config.yaml
horizontal_flip: true
vocab_size: 4585
encoder_depths: [5, 5, 5]
decoder_mlp_ratio: 6
decoder_parallel_block: true
residual_init: "zero_last"
nesterov: true
orthogonalizer: "newton_schulz_5"
epochs: 9.6
weight_decay: 0.2
Rows from block 6 of the image encoder of a small image captioner, named by matrix and row number. Rows with one number belong to one channel. Each number is 128 + 24 x the weight over its row's rms, rounded and kept within 0 to 255. All counts start at 0.
After each channel's rows are labels from the 100 images, of 14848, where the channel reaches its highest value: "responds to" is what is common among them. Only what is clearly more common there than usual is listed. The data: photos with spoken descriptions (Open Images, Localized Narratives).
# convs0: expand pointwise conv (encoder.blocks.6.convs.0.weight, 384x64x1x1), inputs 0-63
# convs1: depthwise 5x5 conv (encoder.blocks.6.convs.1.weight, 384x1x5x5, trained with AdamW), a 5x5 kernel
# convs2: project pointwise conv (encoder.blocks.6.convs.2.weight, 64x384x1x1, transposed), outputs 0-63

convs0.108 [117  78 170 143 120 146 143 135 109 181 132 141  82 127 109 105 152 105 137 162 153 103 119 141 156 113 117 152 134 107 109 114 160 131 152 136 114 152  99 143 119  85 183 104 132 134 132 123 148 186 136 141  94 132 154 134 127  88 121 119 144 135 117  92]
convs1.108 [115  98  83 120 122 124  84 103 142 129 108  89 143 154 120 124 125 182 158 124 119 145 166 127 132]
convs2.108 [131 108 108 134 109 148 160 119 141 131 133 166 129 152 131  85 142 108 200 138 171 175 127 152 115 127 121 124 189 147  92 124 116  98 112 126 183 149 126 141 120 111 149 149 123 117  99 150 132 132  99 104 126 132 134 136 158 153  92 135 127  92 126 108]
responds to: text has "holding"; text has "wearing"; text has "man"; text has "two"

convs0.345 [145 142 128 131  82 130 126 147 133 171 132 117 143 123  97 136 133 117 129 131 114 154  97 131  82 190 177 144 119  91 156 124 109 143  92 110 103 128 108 111 110 114  93 135 154 153  93 151 133 113  85 180 142 148 148 127 145 145 118  88 135 129  96 118]
convs1.345 [109 130 147 151  89 128 140 166 121  87 152 159 101 105 148 148 118  89 116 137 135 131  80 111 141]
convs2.345 [126 119 117  96 119 117 116 132 125  73 142 142 164  89  90 148 138 156  97 160  96 141 118 110 140 112 117  75 166 113 130  88 106 143 143 143 149  84 113 145 120 128 155 113 161 150 115 139 161 151 128  98 142 132 118 156 143 153 129 138 145 190 109 116]
responds to: text has "man"

convs0.90 [112 160 169 163 129 128 161 132 103 132 145 131 146 100 114 168  78 118 135 104 115 118 126  86 138 121 132 123 133 111 130 110 110 159 118 110 141 119 179 132 109 127 131 113 143 161 111 129  97 131 192 186 153 135 112 122 165 135 172 129 145 170 138 130]
convs1.90 [115 123 119 142 140 127 124 114 118 156 124 125 122  96 195 118 121 104  84 179 115 121 103 107 152]
convs2.90 [112 106 136 153 120  94 123 114 162 165  98 137 113 115 118 165 121  96 135 162 105  89 118 140 170  90 143 141 104 138 112 146 145 126 102 140 135 121 174 185 171 126 115 104 142 133  69 144 149 133 148 124  99 135 154  92 149 116 149 125 117 156 119 151]
responds to: text has "grass"

convs0.34 [158 122 165 131 110 120 112  99 171 163 140 182 105 161 154 127 171  95 120 114 107 125 169  90 120 103 134 129 154 130 106 126 124 107 153 136 132 167 131 143 104 142 166 139 121 176 127 152 127  95 149 133 139  96 151 108 160 106 146 149 121 126 138  86]
convs1.34 [126 151 179 160 152  94  99 131 142 146 124  98  85  82 108 134 125 136 120 111 147 132 119 106 148]
convs2.34 [119 136 115 120 123 121 130 166 154 104 186 115 155 159 175 140 113 164 139  98 107 157 115 113 154  81 165 110 147 165 105 114 153 131  96 123 150 132 159 141  96  92 114 122 170 140 124 122 147 142 112 116 109 139 154 159  98 131 124 101 129 172 147 131]
responds to: text has "man"

convs0.380 [ 91 117  97 102 124  97  90 122 127 121 125  94 127 175 110 147  69 145 137 134 171 130 141  74 122 102 122 139  93 100 108 122 113 147 113 170 137 125 128 122  88 137  95  99 130 151 142 132 114 107 129 106 121 111 142 116 157  98 162 141 117  79 148 120]
convs1.380 [125 128 146 119 111 127 140 156 149 131 122 154 192 173 138 121 146 180 153 153 117 154 146 134 128]
convs2.380 [124 149 147 105  83  93 127 147 157 153  96 111 119 146 119 166 181 111 166 148 190 139  91 122 129  91 104 150 149 119 127 136 108 115 131 137 137 148 141 147 141 124  62 139  92 130 147 153 120 100 109  91 141 118 119 135 146 137 111 108 141  94 120 129]
responds to: text has "lights"

convs0.302 [129 116  76 164 100 172 136 105 136 138 112 127 100 107 118 143 158 140 132 129 105 141 145  98 107 124 119 139 152 189 111 154 105 114 108 153 102 130 143 126 129 136  97 144 155 138  79 113 137 139 148  99 143 115  94 117 134 109 176  90 146  87 108  89]
convs1.302 [108  99  84  81 110 125 120 117 121 103 149 123 155 170 125 119 107 153 156  89 137 114 105 102 124]
convs2.302 [ 97 161 101 115 144 182 159 126 150  88 142 111 135 170 114 133  83 113 106 162 168 137 106 127 148 122 159  81 125 169 120 121 165 148 110 105 152 164 139  98 116 119 140 125 144 146 132 147 126 144 111 103  93 141 167 122 160 139 126 100 119 148 149 128]
responds to: text has "standing"; text has "wall"; text has "holding"; text has "table"

convs0.120 [101 134 155 137  78 149 129 103 148 179 137 155 107 118 136 146 167 115 126 115 126 135 158 103 148 152 132 150 118 151 119 154 128 157 133 147  97 167 118 155  97 129 118 112 113 126 103 117 127 170 103 112 122 161 140 131  74 162  99 186 148 130 106 101]
convs1.120 [142 133 108 125 152 120 110 110 128 132 125 118 190 162 126 118 131 201 165 130 116 127 139 145 125]
convs2.120 [148 168  90 114 130 120 159 108 102 141 108 125 113 146 141 121 123 158 111 119 111 128 146 167 125 125 107 155 112 121 118 120 130 159 138 115 125 131  93 186 190 112 113 120 104 136 136 126 156 106 113 125  99 131 162 101 108 159  71 108 115  70  99 119]
responds to: text has "holding"; text has "man"; text has "two"

convs0.25 [110 174 100  70 124 123 128 118 133 107 156 124 180 152 106 134 157 168 129 123 128 129  97 160 107 154 156 124 119 135 138 151 131 122 103 102 139 169 143 135 126 102 116  80 134 129 107 118 139 107 105 123 180 124 107  84 127 171 127 131 103 145 166 146]
convs1.25 [102 101 124 106  97  75 130 121 107 116  94 131 142 147 142 119 113 119 148 144 186 146 111 124 161]
convs2.25 [124 119  91 133 118 146 174 101 145  89 115 123 109 111 109 204 142 133 130  59 141 139 116 163 138 151  82 123 142 123 146 142 116 172 124 144 132 156 128 139 127 119 141 106  96 143 124 162 120 130 113  86 155 142 133 140 141 162 126 142 129  86 114 129]
responds to: text has "sky"

convs0.368 [171 167 117  67 115 147 152 136 121 132 133  95 156 164 115 117 114 153 147 113 156 102 120 141  86  60 139 115 147  97 126 103 150 134 111 134 117 160 136 135 126 104 174 126 146 138  88 135 135 113 132 150  80 134 135 140 151 162 153 110 143 115 128 118]
convs1.368 [132  92 137 156 145 114 124  70 132 141 160 123 117  90 109 124 151 171 116 103 115 123 169 144 128]
convs2.368 [130 121 126 166 121 102 132 134 122 112 135 104  98 162 104 117 139  97 114  71 121 178 146 120 155  66 123 136  99 107 131 157  92 144 100 123 178 119 161 136 135 126 133  93 119 106 115 119 133 113 119 114 128 121 158 142  94 103 118 178 146 121 123  84]
responds to: text has "lights"

convs0.175 [150 141 116 173 119 125 156 175 112 155 124  88 113 142 124 122 138  92 177 149 165 122 140 124 113 126 131 140 152 131 142 160 158 205  71 104  86 146 153 126 141 147 141 119 141 125 140 154 130 134 166 137 132 124 103 116 116 122 128 108 101 138 154 147]
convs1.175 [133 150 190 158 133 137 139 172 140 138 135 123 103 116 106 133 101  84  97 117 112 119 104 109 148]
convs2.175 [140 103 100  77 153 118 145  94 150 144 123 134 119 153 152 123 153 189 139 108  89 116 130 137 132 119 171 138 101 157 102 100 110 127 120 133 164  74 125 136 125 172 173 121 130 142 100 143 103 121 133 149 147 101 138 114 146 106 116 158 164 113 139  99]
responds to: text has "wall"; text has "sitting"; text has "table"

convs0.70 [135 115 161 143 135 120 155 109 145  91 100 111 170 142 100 168 159 106  87 143 172 120 125 136 102 128 130 107 154 110  96  66 125 127 141 131  99 144 126 151 115 142 200 114 112 142 134 144 149 106 132 107 128 125 143 137  85 149 126 126 119 135  81 131]
convs1.70 [104 149 146 146 144 116 102 135 146 161 127  94  87 113 140 155 132  88  95 125 169 150 119  96 111]
convs2.70 [160 159 123 148 137 129 198 146 156 160 119 143 136 158 138 151 145 137  94 109  89 122 123 107 157 137 168 132 107 142 147 127 140 160  95 137  94  92 131  95 102 105 121 120 156 141 151 120 108 127 120  86 106 157 142  83 128 155 102 103 102 126 123 158]
responds to: text has "holding"

convs0.242 [113 140 153 173 144 137 130  77 125 115 162 138 127 140 131 145 130 181 194 148 160  94 157  99 133 132 117 116 125 109 130 126 141 170 116 132 129 124 133 130 149 165 145 124 141 152 137  63 135 130 129 132 126 155 132 124 127 119 116 134  93 134 118 201]
convs1.242 [102 115 119 116 126 111 118 115 124 121 115 129 120 143 157 130 146 173 160 157 157 158 189 165 147]
convs2.242 [165 140 120 123 133 126 104 127 121 117 114 172 104 122 120 160 122 113 100 151 161 147  44 167 164 114 147 127 123 124 139 147 164 135  92 128 126 137 125 114 117 113 112 147 136 183 132 134 128 110 108 161 109 117 168 136 155 152 128  77 157 133 108 105]
responds to: text has "sky"; text has "trees"; text has "buildings"; text has "water"

convs0.147 [172 135 132 138 153 178 203  97 125 117 135 124 160 116 143 104 139 172 166  90 127 112 129 177 131 133 134 106 155 150 106  94 124 114 184 126 131 129 142 126 157 141 151 129 147 118 101 140 127 115 127 138 130 140 125  98 141  86 116 139 128 130  89 113]
convs1.147 [124 112  99 109 117 115  99  88  97 106 105  96  88  98  99 118 106  99 112 113 124 105  90 125 128]
convs2.147 [109 116 146 146 130 151 187 114 121 103 159 130 152 153 124 124 128 115 149 135 174 160 125 148 146  99 139 116 135 125 143  81 142  88 110 112  87 134 133 128 123 106  75 113 104 144 149 140 156 100 139 140 118 120  95 135 131 121 176 113 155 158 170 176]
responds to: text has "wall"

convs0.53 [ 70 102 153 127 151 174 155 125 107 134 107 157 118 162 101  95 157 107 118 121 172 109 139 104 111 147 161 129 124 119 137  99  84 156 135 155 120  94 178 123 137 136 152 156 126 142 144 132 165  98 132 148 117 121 123 100  92 125 148 149 152 142 101 144]
convs1.53 [169 157 151 157 157 160 129 132 117 128 134 104 101  89 102 139  84 103 110 129 150 121 137 136 164]
convs2.53 [121 141 114 142 151 142 149  88 118 145 102 114 146 161 111 129 116 135  64 149  88 115 156 148  90 110 176 112 135  95 197 143 143 140 130 140 136 106  82 142  93 144 137 112 109 113 154 134 134 161 105 122 114 124 102 101 129 155 111 109 130 109 141 100]
responds to: text has "trees"; text has "sky"

convs0.301 [102  99 162 104 137 129 122 147 118 119 125 149 138 116 124 113 132 110 160 102 138 149 136 136 134 118  81 107 166 154 132 164 147 103  92 102  93 143 114 146 167 173 136 147 137 150 126  70 142  88 124 114 173 138 103  99  90 157 153 138 103 139 149 151]
convs1.301 [139 139 160 145 149 142 148 139 148 154 104 125 117 118  90  96  92  85  87  93 118 106 129 129  99]
convs2.301 [105 195 104 122 145 142 131 128 146 136 139 157 119 116 144 138 173 133  95 183 161 130 155 132 154 131 120 143  83  75 141 105 129 107 139 107 154 144 131 125 132 172 117  98 128 122 147 146 117 154 112 163 121 125 141 111 110 104 100 152 138  71 131 120]
responds to: text has "trees"; text has "sky"

convs0.330 [124 136 117 103 131 106 155 146  95 133 168 145 122 162 112 129 136 123 149 122 140 135 188 137 132 107 155 110 111 150 138 115  58 118 112  99 178 126  93  86 113 112 149 133 147 125 134 147 117 124 133 112 162 142 122 138 102 135 147  80  92 166  92 148]
convs1.330 [126 133 148 134 114 139 141 177 147 147 147 163 191 161 167 128 155 143 120 143 113 133 130 129 104]
convs2.330 [129 159 122 104 103 133 173 143 173 114 118  82  84 141 119 136 135 155 186 159 107 129 132 138 138 108 139 128 139 177 120 124 173 172 116 119 144 141  91 100 139 104 162 119 156 143 114 122 149 119 147 111 105 132 147 108 108 119  80 122  98 111 119 109]
responds to: text has "wall"; text has "table"; text has "sitting"

convs0.375 [123 101 132 115 120 145 144 133 141 170 114 120 138 120 127 145 119 100 143 103 139 113  88 126 171 152 137 113 140  82 120  66 112 128 134 129 138 159 137 197 112 153  58  93 112  98 113 143  99 135 132 120 138 150 167 149 101 149 132 115 113 138 115 123]
convs1.375 [157 160 139 126 148 161 155 117  92 103 174 140 106  93 101 137 110  91 102 121 117 118 103 126 137]
convs2.375 [111 164 107 130 125 122 130 141  99 112  75  98 134 141 124  99 135 140  94  89 159 131 134  98 131 102  88 103 146  91 136 133 142 149 146 153 139 145 118 171 117 106 157 146 125 139 178 133 130 129 142 117 174  74 100 126  92 117 150 136 156 145 168 112]
responds to: text has "holding"; text has "man"

convs0.307 [ 93 131 107 179 125 130 127 128 127 122 138 110  98 104 132 119 143 121  94 100 110 125 163 140 133 110  87 146 122 107 146 114 123 123 143  99 151 109 137 102  72 133 151 152 162 109 138 101 128 199  94 131 150 102 153 113 103 110 156 184 137 125 106 144]
convs1.307 [131 143 152 129 145 132 126 143 138 136 122 146 186 150 150 134 155 197 168 141 138 128 141 143 151]
convs2.307 [129 113  81 163 129 142 113 152 156 132 127 119 121 134 123 165 157 119 155 124 111 124 127 144 127 102 108  96 102 135 143 120 135 147 161 121 112 159 121 117 174 110  97 146 185 106 123 161 196  62  95 135 153 142 137 134 115 123 125 106 118 126  93 126]
responds to: text has "building"

convs0.204 [144  90 143 189 150 114 149 136 159 151 113 129 133 127 108 138 178 121 116 162 142 145 143 128 149 149  69 100 128 101 121 132 142 131 157  90  89 130  98 152 132 120 159 104 120 122 105 126 126 124 160 101 126 153 154 113 118 110 153 118 164 116 131 189]
convs1.204 [147 126 113 126 111 128  93  97  92 117 113  93  87  89 102 129 112  94  98 101 149 113 106 108 122]
convs2.204 [106 129 157 162 116 156 141 129 156 107 144 153 129 143 154 140 144 134 123  83 120 167 126 147 136 108 137 125 136 202 129 115  97 124 151 133  78  97 125 168 108 107  99 133 160 162 128 144 151 106 127 143 144 100 138 134 160 139 159 145 145 145 162 177]
responds to: text has "man"

convs0.208 [132 121 124 181 133  81 113 105  93 172 135 104 100 118 111 153 141 141 132 110  97 143 102 143 106 138 141 132 136 132 131 152 160 154 201 149 110 167 117  85 139 136 117 149 101 136 134 144 163 110  94 143 139 135 132 147 144  94 125 172 132 142 100 142]
convs1.208 [ 98 109 107 103  85 116 101 129 106 105 151 149 172 162 156 148 158 153 159 144 129 131 119 112 134]
convs2.208 [120 135 139 143 112 102 115 118 105 103 124  84 154 104 130 105 135 163 151 181 125 147 109 129 111 146 147 118 115 104 147  97 117 112 118 120 144  94 145 148  94 124  91 118 121 103 123  81 136 116 153  77  98 112  78 103  98 170 136 165 125  97 124 157]
responds to: text has "building"

convs0.159 [ 95 160 169 132 162 134  77 171  85 135 124 132 127 121 127 133 119 161 149 134 140 122 147 170 127 109 144 125 121 133  70 106 148 123  94  98 113 136 128 166 142 118 121 109 120 137 132 148 170  92 128 123 121 149 163 116 157 104  82 140 111  96 129 166]
convs1.159 [ 99 119  94 117 112 137 134 132 166 176 123 160 150 140 143 105 113 103  89  79 130 148 116 111 124]
convs2.159 [126 118 158 145  90 129  98 161  72 144 128 141 158 123 125 100 124 151 126 107 133 115 140 150  97 138  66 146 141 135  83 144 106 117 138  98 143 147 105  63 119  74 106 128 119 117  95 150 137 148 130 132 112 140  92 143 100 100 154 134 125 143 143 130]
responds to: text has "sky"

convs0.349 [101 148 120  83 105 136 125 117 127 125 118  98 102 138 150 148 125 124 145 168 136 147 129 137  95 141 124 111  91 160 136 112 128 100 119 137 104 145 143 161 121  89 115  91 181 101 118 123 131 142 155 115  62  95 108 103 175 128  94 160 127  89 137 138]
convs1.349 [102 111 108  88 109  95 129 161 105  90 110 151 166 157  98 105 125 146 137 137 110 101 117 108 110]
convs2.349 [125 186 117 163 128 106 126 127 126 105 113 132 184 182 127 112 118 118 125 165 101 126  88 148 130 148 127 176 126 119 139  94 128 112 130 183 154 142 111 123  98 143 147 123 106 101 119 134 107 159 150 104  81 121 132 134 110 143 128 108 144 166 111  91]
responds to: text has "lights"

convs0.339 [106 157  89 150 140 158 136 137 120 161 133 103 125 103  91 110 131 117 105 115  65  81 155  69 128  97 107  91 169 121 143 105 144 114 104 111 165 137  96 112 135 124 108 114 104 147 112 111 133 116 169 120 108 121 129 120  93 128 101 142 124 108 122 147]
convs1.339 [ 94  99 103 114 150 157  88  76 115 104 152 149 109 108 116 134 145 155 141 153 140 146 153 133 142]
convs2.339 [158 120 136 160 172  97 151 137 110 145 146 109 107 130 139 119  92  73  93 146 116 146 187 150 155 146 139 166 114 142  96 121  91 134 122 139 156  95 121 125 145 147  87 116 107 122 138 126 117 125 123 113 111 102  69 150 155 130 152 165 134 143 121 117]
responds to: text has "building"

convs0.26 [115  98 126 159  46 121  98 134 104 133 152 141 117 106  89 121 119 118 117 130 120  70 129  93 122 155 130 121 127 118 132 112 141 159 120 114  97 153 156  97  84 135 123  96 130 124 175 147 106  92 103 142 106 137  83 140 109 124 149 129 128 102 114 128]
convs1.26 [ 90 102 129 154 147 110  97 134 147 148  76  96 133 163 153  96 105 123 144 157 112 119 138 133 148]
convs2.26 [163 115 127 116 124  99 104  95 107  84 134 126 136 134 117 128 103 111 147 156 145 145 134 137 147 154 132 103 159 184 131 149 128 123 176 132 131 135 121 159 118 123 158 167 169 102 127 139 118 106  98 147 141 104 131  89 123  67 126 110 161  95  85 156]
responds to: text has "two"

convs0.311 [142  83 139 153 149 127 190 103 149 140 135  83 110 102 160 107 104 119 139 152 115 121 115 158 150  99 134 150 123  64 117 104 125 143 122 134 126 124 141 116 124 100  62 103 117 157 106 128 134 100 136  89 119 125 149 133 100 126  98 121 121  87 135 143]
convs1.311 [145 126  97 104 122 130 121 105  79  84 143 148 153 111  84 133 151 172 128 108 132 125 148 150 113]
convs2.311 [129 138 110 137 115 107 139 149 119 126 122 145 148 150  60 107  89 113  97 136 117 127 112  96  93 101 107 118 153 187 129 150 143 138 106 117 126  99 130 164 138 143 119 153 117  82 142 173 156 149 126 140 109  83 139 126 139 124 126 140  72  98 125 153]
responds to: text has "man"

convs0.290 [126 150 164 154 152 108  89 176 147 127 117 196 142 160 128 192 140  91 144 139 157  93 120 136 143 140 128 109 117 128  98 141 155 125 159 132 118 169 148 150  99 143  88 110 149 123 107 129 103 114 136 152 140 130 101 138 126 116 115 125 139 160 108 102]
convs1.290 [132 129 107 154 132  94 130  76 118  98 123 155  88 136 130 142 183 101 164 143 133 142 116 139 121]
convs2.290 [128 139 104 145  98 115 133 149 160 112  69 172 143 134 126 123 130  93 143 148 119 114  83 130 103 141  56 164  86 153 119 137 144 142 108 112 140 118 123 109 114 101 120 110  97 124 121 115 118 162 139 127 110 175 131 147 151 149 101 104 104 113 164 146]
responds to: text has "standing"; text has "wall"; text has "holding"; text has "two"

convs0.192 [118 114 108 111 120 159 129  88 155 145 116 100  91 150 109 101 143 135 129 163 123 125 144 173 116 136  95 139 136 156  96 109 138  96 133 129 132  96 102 166 136 113 119 143 118 113 134 163 151 154  26 116 127 127 132 149 113 129 128 117 134  93 150 122]
convs1.192 [154 163 119 107 115 144 169 115  97 110 140 171 112 100 101 139 152  94 108 118 131 150 105  98 109]
convs2.192 [163 141 124 161 104 129 132 111  91 131 155 126 112 114  95 104 124 133 154 122  92 148 162 127 122  75 117  96 161 134 171 148 135 136 139 107 107 137  64 167 122 106 115 130 112 149 149 103  89  84  91 139 125 152 103 121 125  92 128 129 111 107 142 153]
responds to: text has "wearing"

convs0.7 [120 112 138  99 134  94 132 135 173 164 108 101 103 146 128  81 114 135 125 151  99 127 140 164  97 115 125 155 148 117 168 112 111 182 158 127 122 109 138 149 102 162 123 146  90 154 108 128 147 167 137 133 117 147 111 188 120 135  88 121 116 127 164 137]
convs1.7 [154 131 177 157 148 124 154 160 119 102 122 138 121  97  93 138 139 110  92  92 153 135 118 100 104]
convs2.7 [121 117 143  97 115 134 175  86 109 138 106 106  92  88 111 135  88 157 128  84 114 125 135 121 119 104 140 100 148  69 139 177 100 139 159 132 179 132  71 118 118 136 120 130 127 139 161 147 107 100 133 147 123 135 112 145 142 118 106 129 107  99 134 133]
responds to: text has "grass"

convs0.99 [143 141  91 147 161 176 129 155 137 115 133 121 115 168 115 153 121  81 157 162 101 132 102 149 142  97  87 153 132 132 105 148 137 130 146 137  82 147 127 143 121 104  80 130 116 162 153 149 129 141 134 147 127 120 108  82 138 175 128 118 150 157  92 104]
convs1.99 [137 119 108 107 101 111 112  76 104  96 130 103 114 128 128 134 124 169 163 145 148 150 169 146 157]
convs2.99 [184 131  95  92 121 114 145 149 115  94  92 126 111  83 134 134 114  96 125 114 103 151 130 128 170  97 164 113 114 120 128 116 138 100  90  87 126 155 123 122 158 115 130 111 138  85 116 126 114 133 158 116  81 118 127 107  99 118 145 169 169 139 113 159]
responds to: text has "wall"

convs0.366 [101 122 138 104 115 117 109 132 110 108 170 104 127  93 168 143 117 112 111 114 102 117 127 102 153 137 109 130 174 161 124 108 128 187 119 144 104 158 135  93 115 138 103 132 125 149  73 147 138  84 111 152 125 123 157  84 107  97 155 164 117 112  97 123]
convs1.366 [128 126 124 129 133 135 149 160 153 143 136 173 212 170 149 130 137 142 135 121 116 126 128 138 131]
convs2.366 [ 96 162  80 132 158 132  97 166 113 112 136 145 104 130 140 135 139 153 114 134 132 180 105 169 179 118 126  92 118 170 101 135 154 140 136  91 135  81 120 108 181 134 107 125 134 152 120 126 118 114 134 148 135 138 113 124 149 127 128 130 145  80  87 139]
responds to: text has "trees"; text has "sky"; text has "buildings"; text has "road"

convs0.231 [ 82 101 133  96 160  99 112 138  94 111 133  79  82 170 121 148 130 123  89 142 110 129 118 119 122 106 118 108 137 111 134 173 112 149 137 156 125 123 122 140 147 135 140 160 163 151 124 112 189 104 144  98 104 154 141  94 171 128 105 132 119 116 153 141]
convs1.231 [121 108 130 110 125  92  86 135 160 153 100 130 127 152 138 152 159 127  86  92 157 144 100 103 113]
convs2.231 [191 130 120 176 135 117  90 157 122 132 102  94 152 126 125 125 136 112 126 124 159 117 134 134 152 106 118 154 116 119 129 129  97 157 166 147 191 126 120 105 128 116 130 100 109 129 166 116 143 122 135 101 120  98 140 135  80 130 113 114 149 115 100  60]
responds to: text has "lights"

convs0.293 [ 98 148 139 135  95  71 118 167 126  97 151 122 135 129 136 106 120 106 128 151 146 121 128 144 140 108 101  99 138 120 121  91 146 116 134 123 175 114  98 133 165  93 148  67 158 139  76 119 135 164 104 142 113 146 103 140 122 152 170 140 148 101 110 115]
convs1.293 [112  79 162 113 111 106 106 197  94 141 124 107 157  99 139 126 123 116 125 151 131 130 119 132 121]
convs2.293 [ 83 176 137 118  99 148 128  86 126  99 107 128 104 132 109 133  98 115 163 129 159 153 126  99 137 147 157 139 152 186 117 168 126  63 145 102 134 147 129  92 134 110 156 113 138 157 119 163 162 144 136 147 108 127 124 163 133 129 147 121 105 145 138 122]
responds to: text has "standing"; text has "wall"; text has "holding"; text has "man"

convs0.105 [149 131  93 113 152 125 117  63 153 115 109 118 107 162 148 134 130 154 162 157 182  94 152 124 121 119 114 105 137 121 177 134 148 131 111  92 149 128 192 137 137 153 114  98 149 137 117 103 150 141 134 136 132 126 129 125 171 118 119 144 150 160 166 112]
convs1.105 [116 112 128 103  95 141 121 107  99 120 151 160 123 118 133 129 148 178 148 144 134 131 178 175 157]
convs2.105 [127 172 117  99  82 127 131 139 113 113 167 172  99 156 112 117  85 146  96  98 156 131 134 116 144 145 129 166 120 138 113 128 140 142 114 107 149  91 153 173 135 126 141 132 125 155 155 137 130 112 137 139 128 115 182 139  98  90  80 153 170 111 128 120]
responds to: text has "lights"

convs0.257 [116 136 169 112 151 144  90 118 133 119 110 122 118 112 117 158  96 134 157  94 142 114 165  83 124 141 173 140 111  89 131 145 141 106 141  92  99 122 137 121 139 137 137  84 124 150 138 131 105 176 159 173 125 113 145 182 147 110 141 146 127 158 156  93]
convs1.257 [118 131 110 142 114 112  92 101 133 115 117  99  99  94 102 139 169 178 148 106 138 155 161 134 108]
convs2.257 [ 98 164 128 154 113 127 118 105 163 145 117 129 159 104 124 147  91 181 171 120 147 102 124 123  91 161 144 155 113 108 107 125 110 124  85  80 115  97 106 129 155  96 130 109 133 100 106 119 141 112 123 105 110 100 126 164  76 103 145 115 135 155 114 139]
responds to: text has "table"

convs0.189 [141 117 133 123 152 113 139 113  82 163  92 135 150 118 130 140 113  87  74 114 138  78 120 137 149 145 121 170 130  77 134 159 145 131 121 127 109 144 150 142 150 110 138 117 129 133 130 103 148 158 119  93 123 173 103 145  88 149 170 107 176 132 122 150]
convs1.189 [103 146 165 140 108  81 117 138 163 141 105  96 118 130 160 160 125 101  91 117 145 131 105 117  98]
convs2.189 [141 123 123 185 105 155 124 147 117 164 136  78 109 108 113 123 181 147 117  80 120 117 105 117 124 110 123 106 111 166 123 141 108 117 175 138 124 104 125 152 123 144 160 120 166 100 113 142 111 117 127 118 108 108 108 139 136  67  91 145 105 114 133  86]
responds to: text has "holding"; text has "man"; text has "wearing"

convs0.10 [118 122 150 111  98 150 118 122 164 145 156 189 149 140 186 123 175  87 142 119 136 151 159 116 121  86 127 114 138 130  98 105 137 150 153 153 104 141 114 121  85 109 162  97 128 109 135 122 151 127 146  90 166 130 125 156 154 129 103 128 151 114 101 114]
convs1.10 [152 159 168 180 144 120 105 113  93 132 122  95  91 106 116 148 140 120 118 162 144 130  97 128 133]
convs2.10 [138 110  63 166  89 147 142 149 144 111 155  97 128 137 142 110  96 157 101  70 106 139 113 128 144  94 162 117 151 128 128 139 152 129  81 117 162 120 139 147  93 124 106 146  76 138 117 124 140 124 103 104 115 150 135 150 127 130  99 136 131 167 155 135]
responds to: text has "holding"

convs0.69 [118 124 145 162 148 131 150 134  82  97 148 121 157 115 114 104 115  89 136 136 115 149 110 114 137 129  85  65 113 111 150 123 152 149 135 116  72 143 116 129  73 118  93 147 130  98 122 158 112 142 159 141 166 119 104  98 132 123 105 149 164 129 158 132]
convs1.69 [119 109 113 103 129 115 136 112 130 114 122 147 140 141 126 153 162 166 158 166 153 165 163 156 174]
convs2.69 [123 116 110 135 137 131 114 135 119 176 114 123 115 130 121 144 112 156 104  67 103 131 101 112  95 122 101 120 115 147  74 120 144 141 116 181 160 115 143 112 136 141 125 166 141 131 131 162 168 143 131 103 116 154  84 153 120 192 157 150 133 119 148 148]
responds to: text has "grass"

convs0.187 [118 136 126 119  85 109 115 110 183 133 122 118 132 152 101 105 125 145 150 109 113 122  94 208 132 151 152 148 111 148 179 137 126 145 139 104  97 122 168 143 167 152 144 123 114 132 168  91 156 134 114 152 129 145 129 129  99 100 126 146 103 111 115 155]
convs1.187 [129 149 147 141 143 147 148 128 109 141 176 146  91  81 145 143 125  90  97 139 131 107  93 103 106]
convs2.187 [121 101 105  99 129 160  97 130 138  99 175 146 132 147  76 105 138 132  83 138 126 133 128 105 149  88  78 124 147  68 120 152 143 157 125 154 145 154 112  77 101 148 131 147 123 121 120  95 116 136 138 146 158 148 134 137 112 139 136 108 153  92 149 134]
responds to: text has "road"