From a checkpoint of a small image captioner.
Model: 7.77M parameters, encoder norm batchnorm, encoder depths [5, 5, 5], encoder widths [40, 64, 120], decoder width 192, decoder norm rmsnorm, decoder activation relu.
Training: 7600 steps, batches of 256.
Data: trained on photos with spoken descriptions (Open Images, Localized Narratives), 203450 training examples, 9.6 epochs.
Rows from block 2 of the image encoder, named by matrix and row number. Each number is 128 + 24 x the weight over its row's rms, rounded and kept within 0 to 255. All counts start at 0. Numbers have three digits each.
# fc1: squeeze-excite reduce (encoder.blocks.2.se.fc1.weight, 15x240), inputs 80-159
fc1.0:114164096151123119121117110098160086131162159125140125137121118152127186222131124128130128130135116165167122100110131131141139096142133133137131148141124110132121127073143118098156130154137098133108110138111126116131102090106185133128147154
fc1.1:133095133055139104127130144133130128118127143134128113107118140137139086111154132051133119133132138093165152153148130098107140139124161144130113131162124150005148123187137149108144125132124143128155152118085149109133106162158145100136134124
fc1.2:115148098255139132132137100117149098108131176115167101137117106159141127000130129131137129133129122168153132084139134138157127139128146147151128118100138125134143124127119143161157135134172130138140108074101154130134132122148143130122150133
fc1.3:123158192139128135147123169148157126122136117135169135117121129151122171135153109147133121133117158145166123136132146124140119121139135151134128132137171143076126117159136107161123132126105116126156104137130106089125131134142134153137120119
fc1.4:140173153114128132114133178171178147138130094108128133108143112114113177216125109129129117108150132099125140192129132144119121137114123130119121128100120140081101133146128097158121142115127115132146123145136102124119073135143108133138125105
fc1.5:115114130100142130134144111147091108136159103122127102131113112198141116174123134156119136131105115099150108094116067142143106157131144162115114118116152131228154162129126133128131133141206136128127116119160149115148139111137142123115144154
fc1.6:149094127091127115124119134084096112071114123110127144128159128129126136144147142131111120124128145115132126097169141103145122116104125100152114106095119130144136106111163099183140109140120130131077170145154119180119147133138117153132116121
fc1.7:117113152109144144130146138101104156137150145146142113140129142127152180127143118120130135143137154114145123168112136138177121153134148112119134111168164131184155140130140128119144111139132161126109127014156112110148179125137138113128120149
fc1.8:127149111203114127117139161147183110111153111133140121144115125139141070140132124128137125111152118145115158070119130124139123138155138133117122139130133129000125102185127128144127135128123135133152132115120125096132135142145120138122128106
fc1.9:124125153109146124140124117133155110134138156139126134144150103115126130128139122155148142121110140187135155115107132138148152107133105106120127116135133099151163110116118156109138146122114099141157100229133131143118149113124164139131127145
fc1.10:154136149109139134104122147133164135135133147143145124119123133155142190210132134109141128118107140093134128133126126113146112143137151125130132118204142141088116148133139117113127131127142140154113146255127118122126137119121133124139124116
fc1.11:132113118135133156136140134151131117135109083075150141140119135109148097134127142029138106127099104154138140097134108126111111085130142095144128125138152139163116119136093123142135124124087133105114127174129124128118132125079127116123131129
fc1.12:121135158117119132147152147097093119130111050114126122137141155149103128093153132125122102127119126092156140131115154111148125220128082113118134127094155127193120132157115130126105178119123102135141137095129142109141124104121140133122114164
fc1.13:143148109166140132136134114117130142121159139144119115106123138140134120171145118156139130130148119147105091040123110121174138154087112140152128135187170160091118113138114129138150157117143125125108150123130134130146137131118110117127139158
fc1.14:121095158120136114126140182160091136114152132123128134141136126107129142146152109090132129145118149135123123127153128106144107137119137128129132110148141134127128112099151136165131138128114147117153120105117101125130140138112203135096099167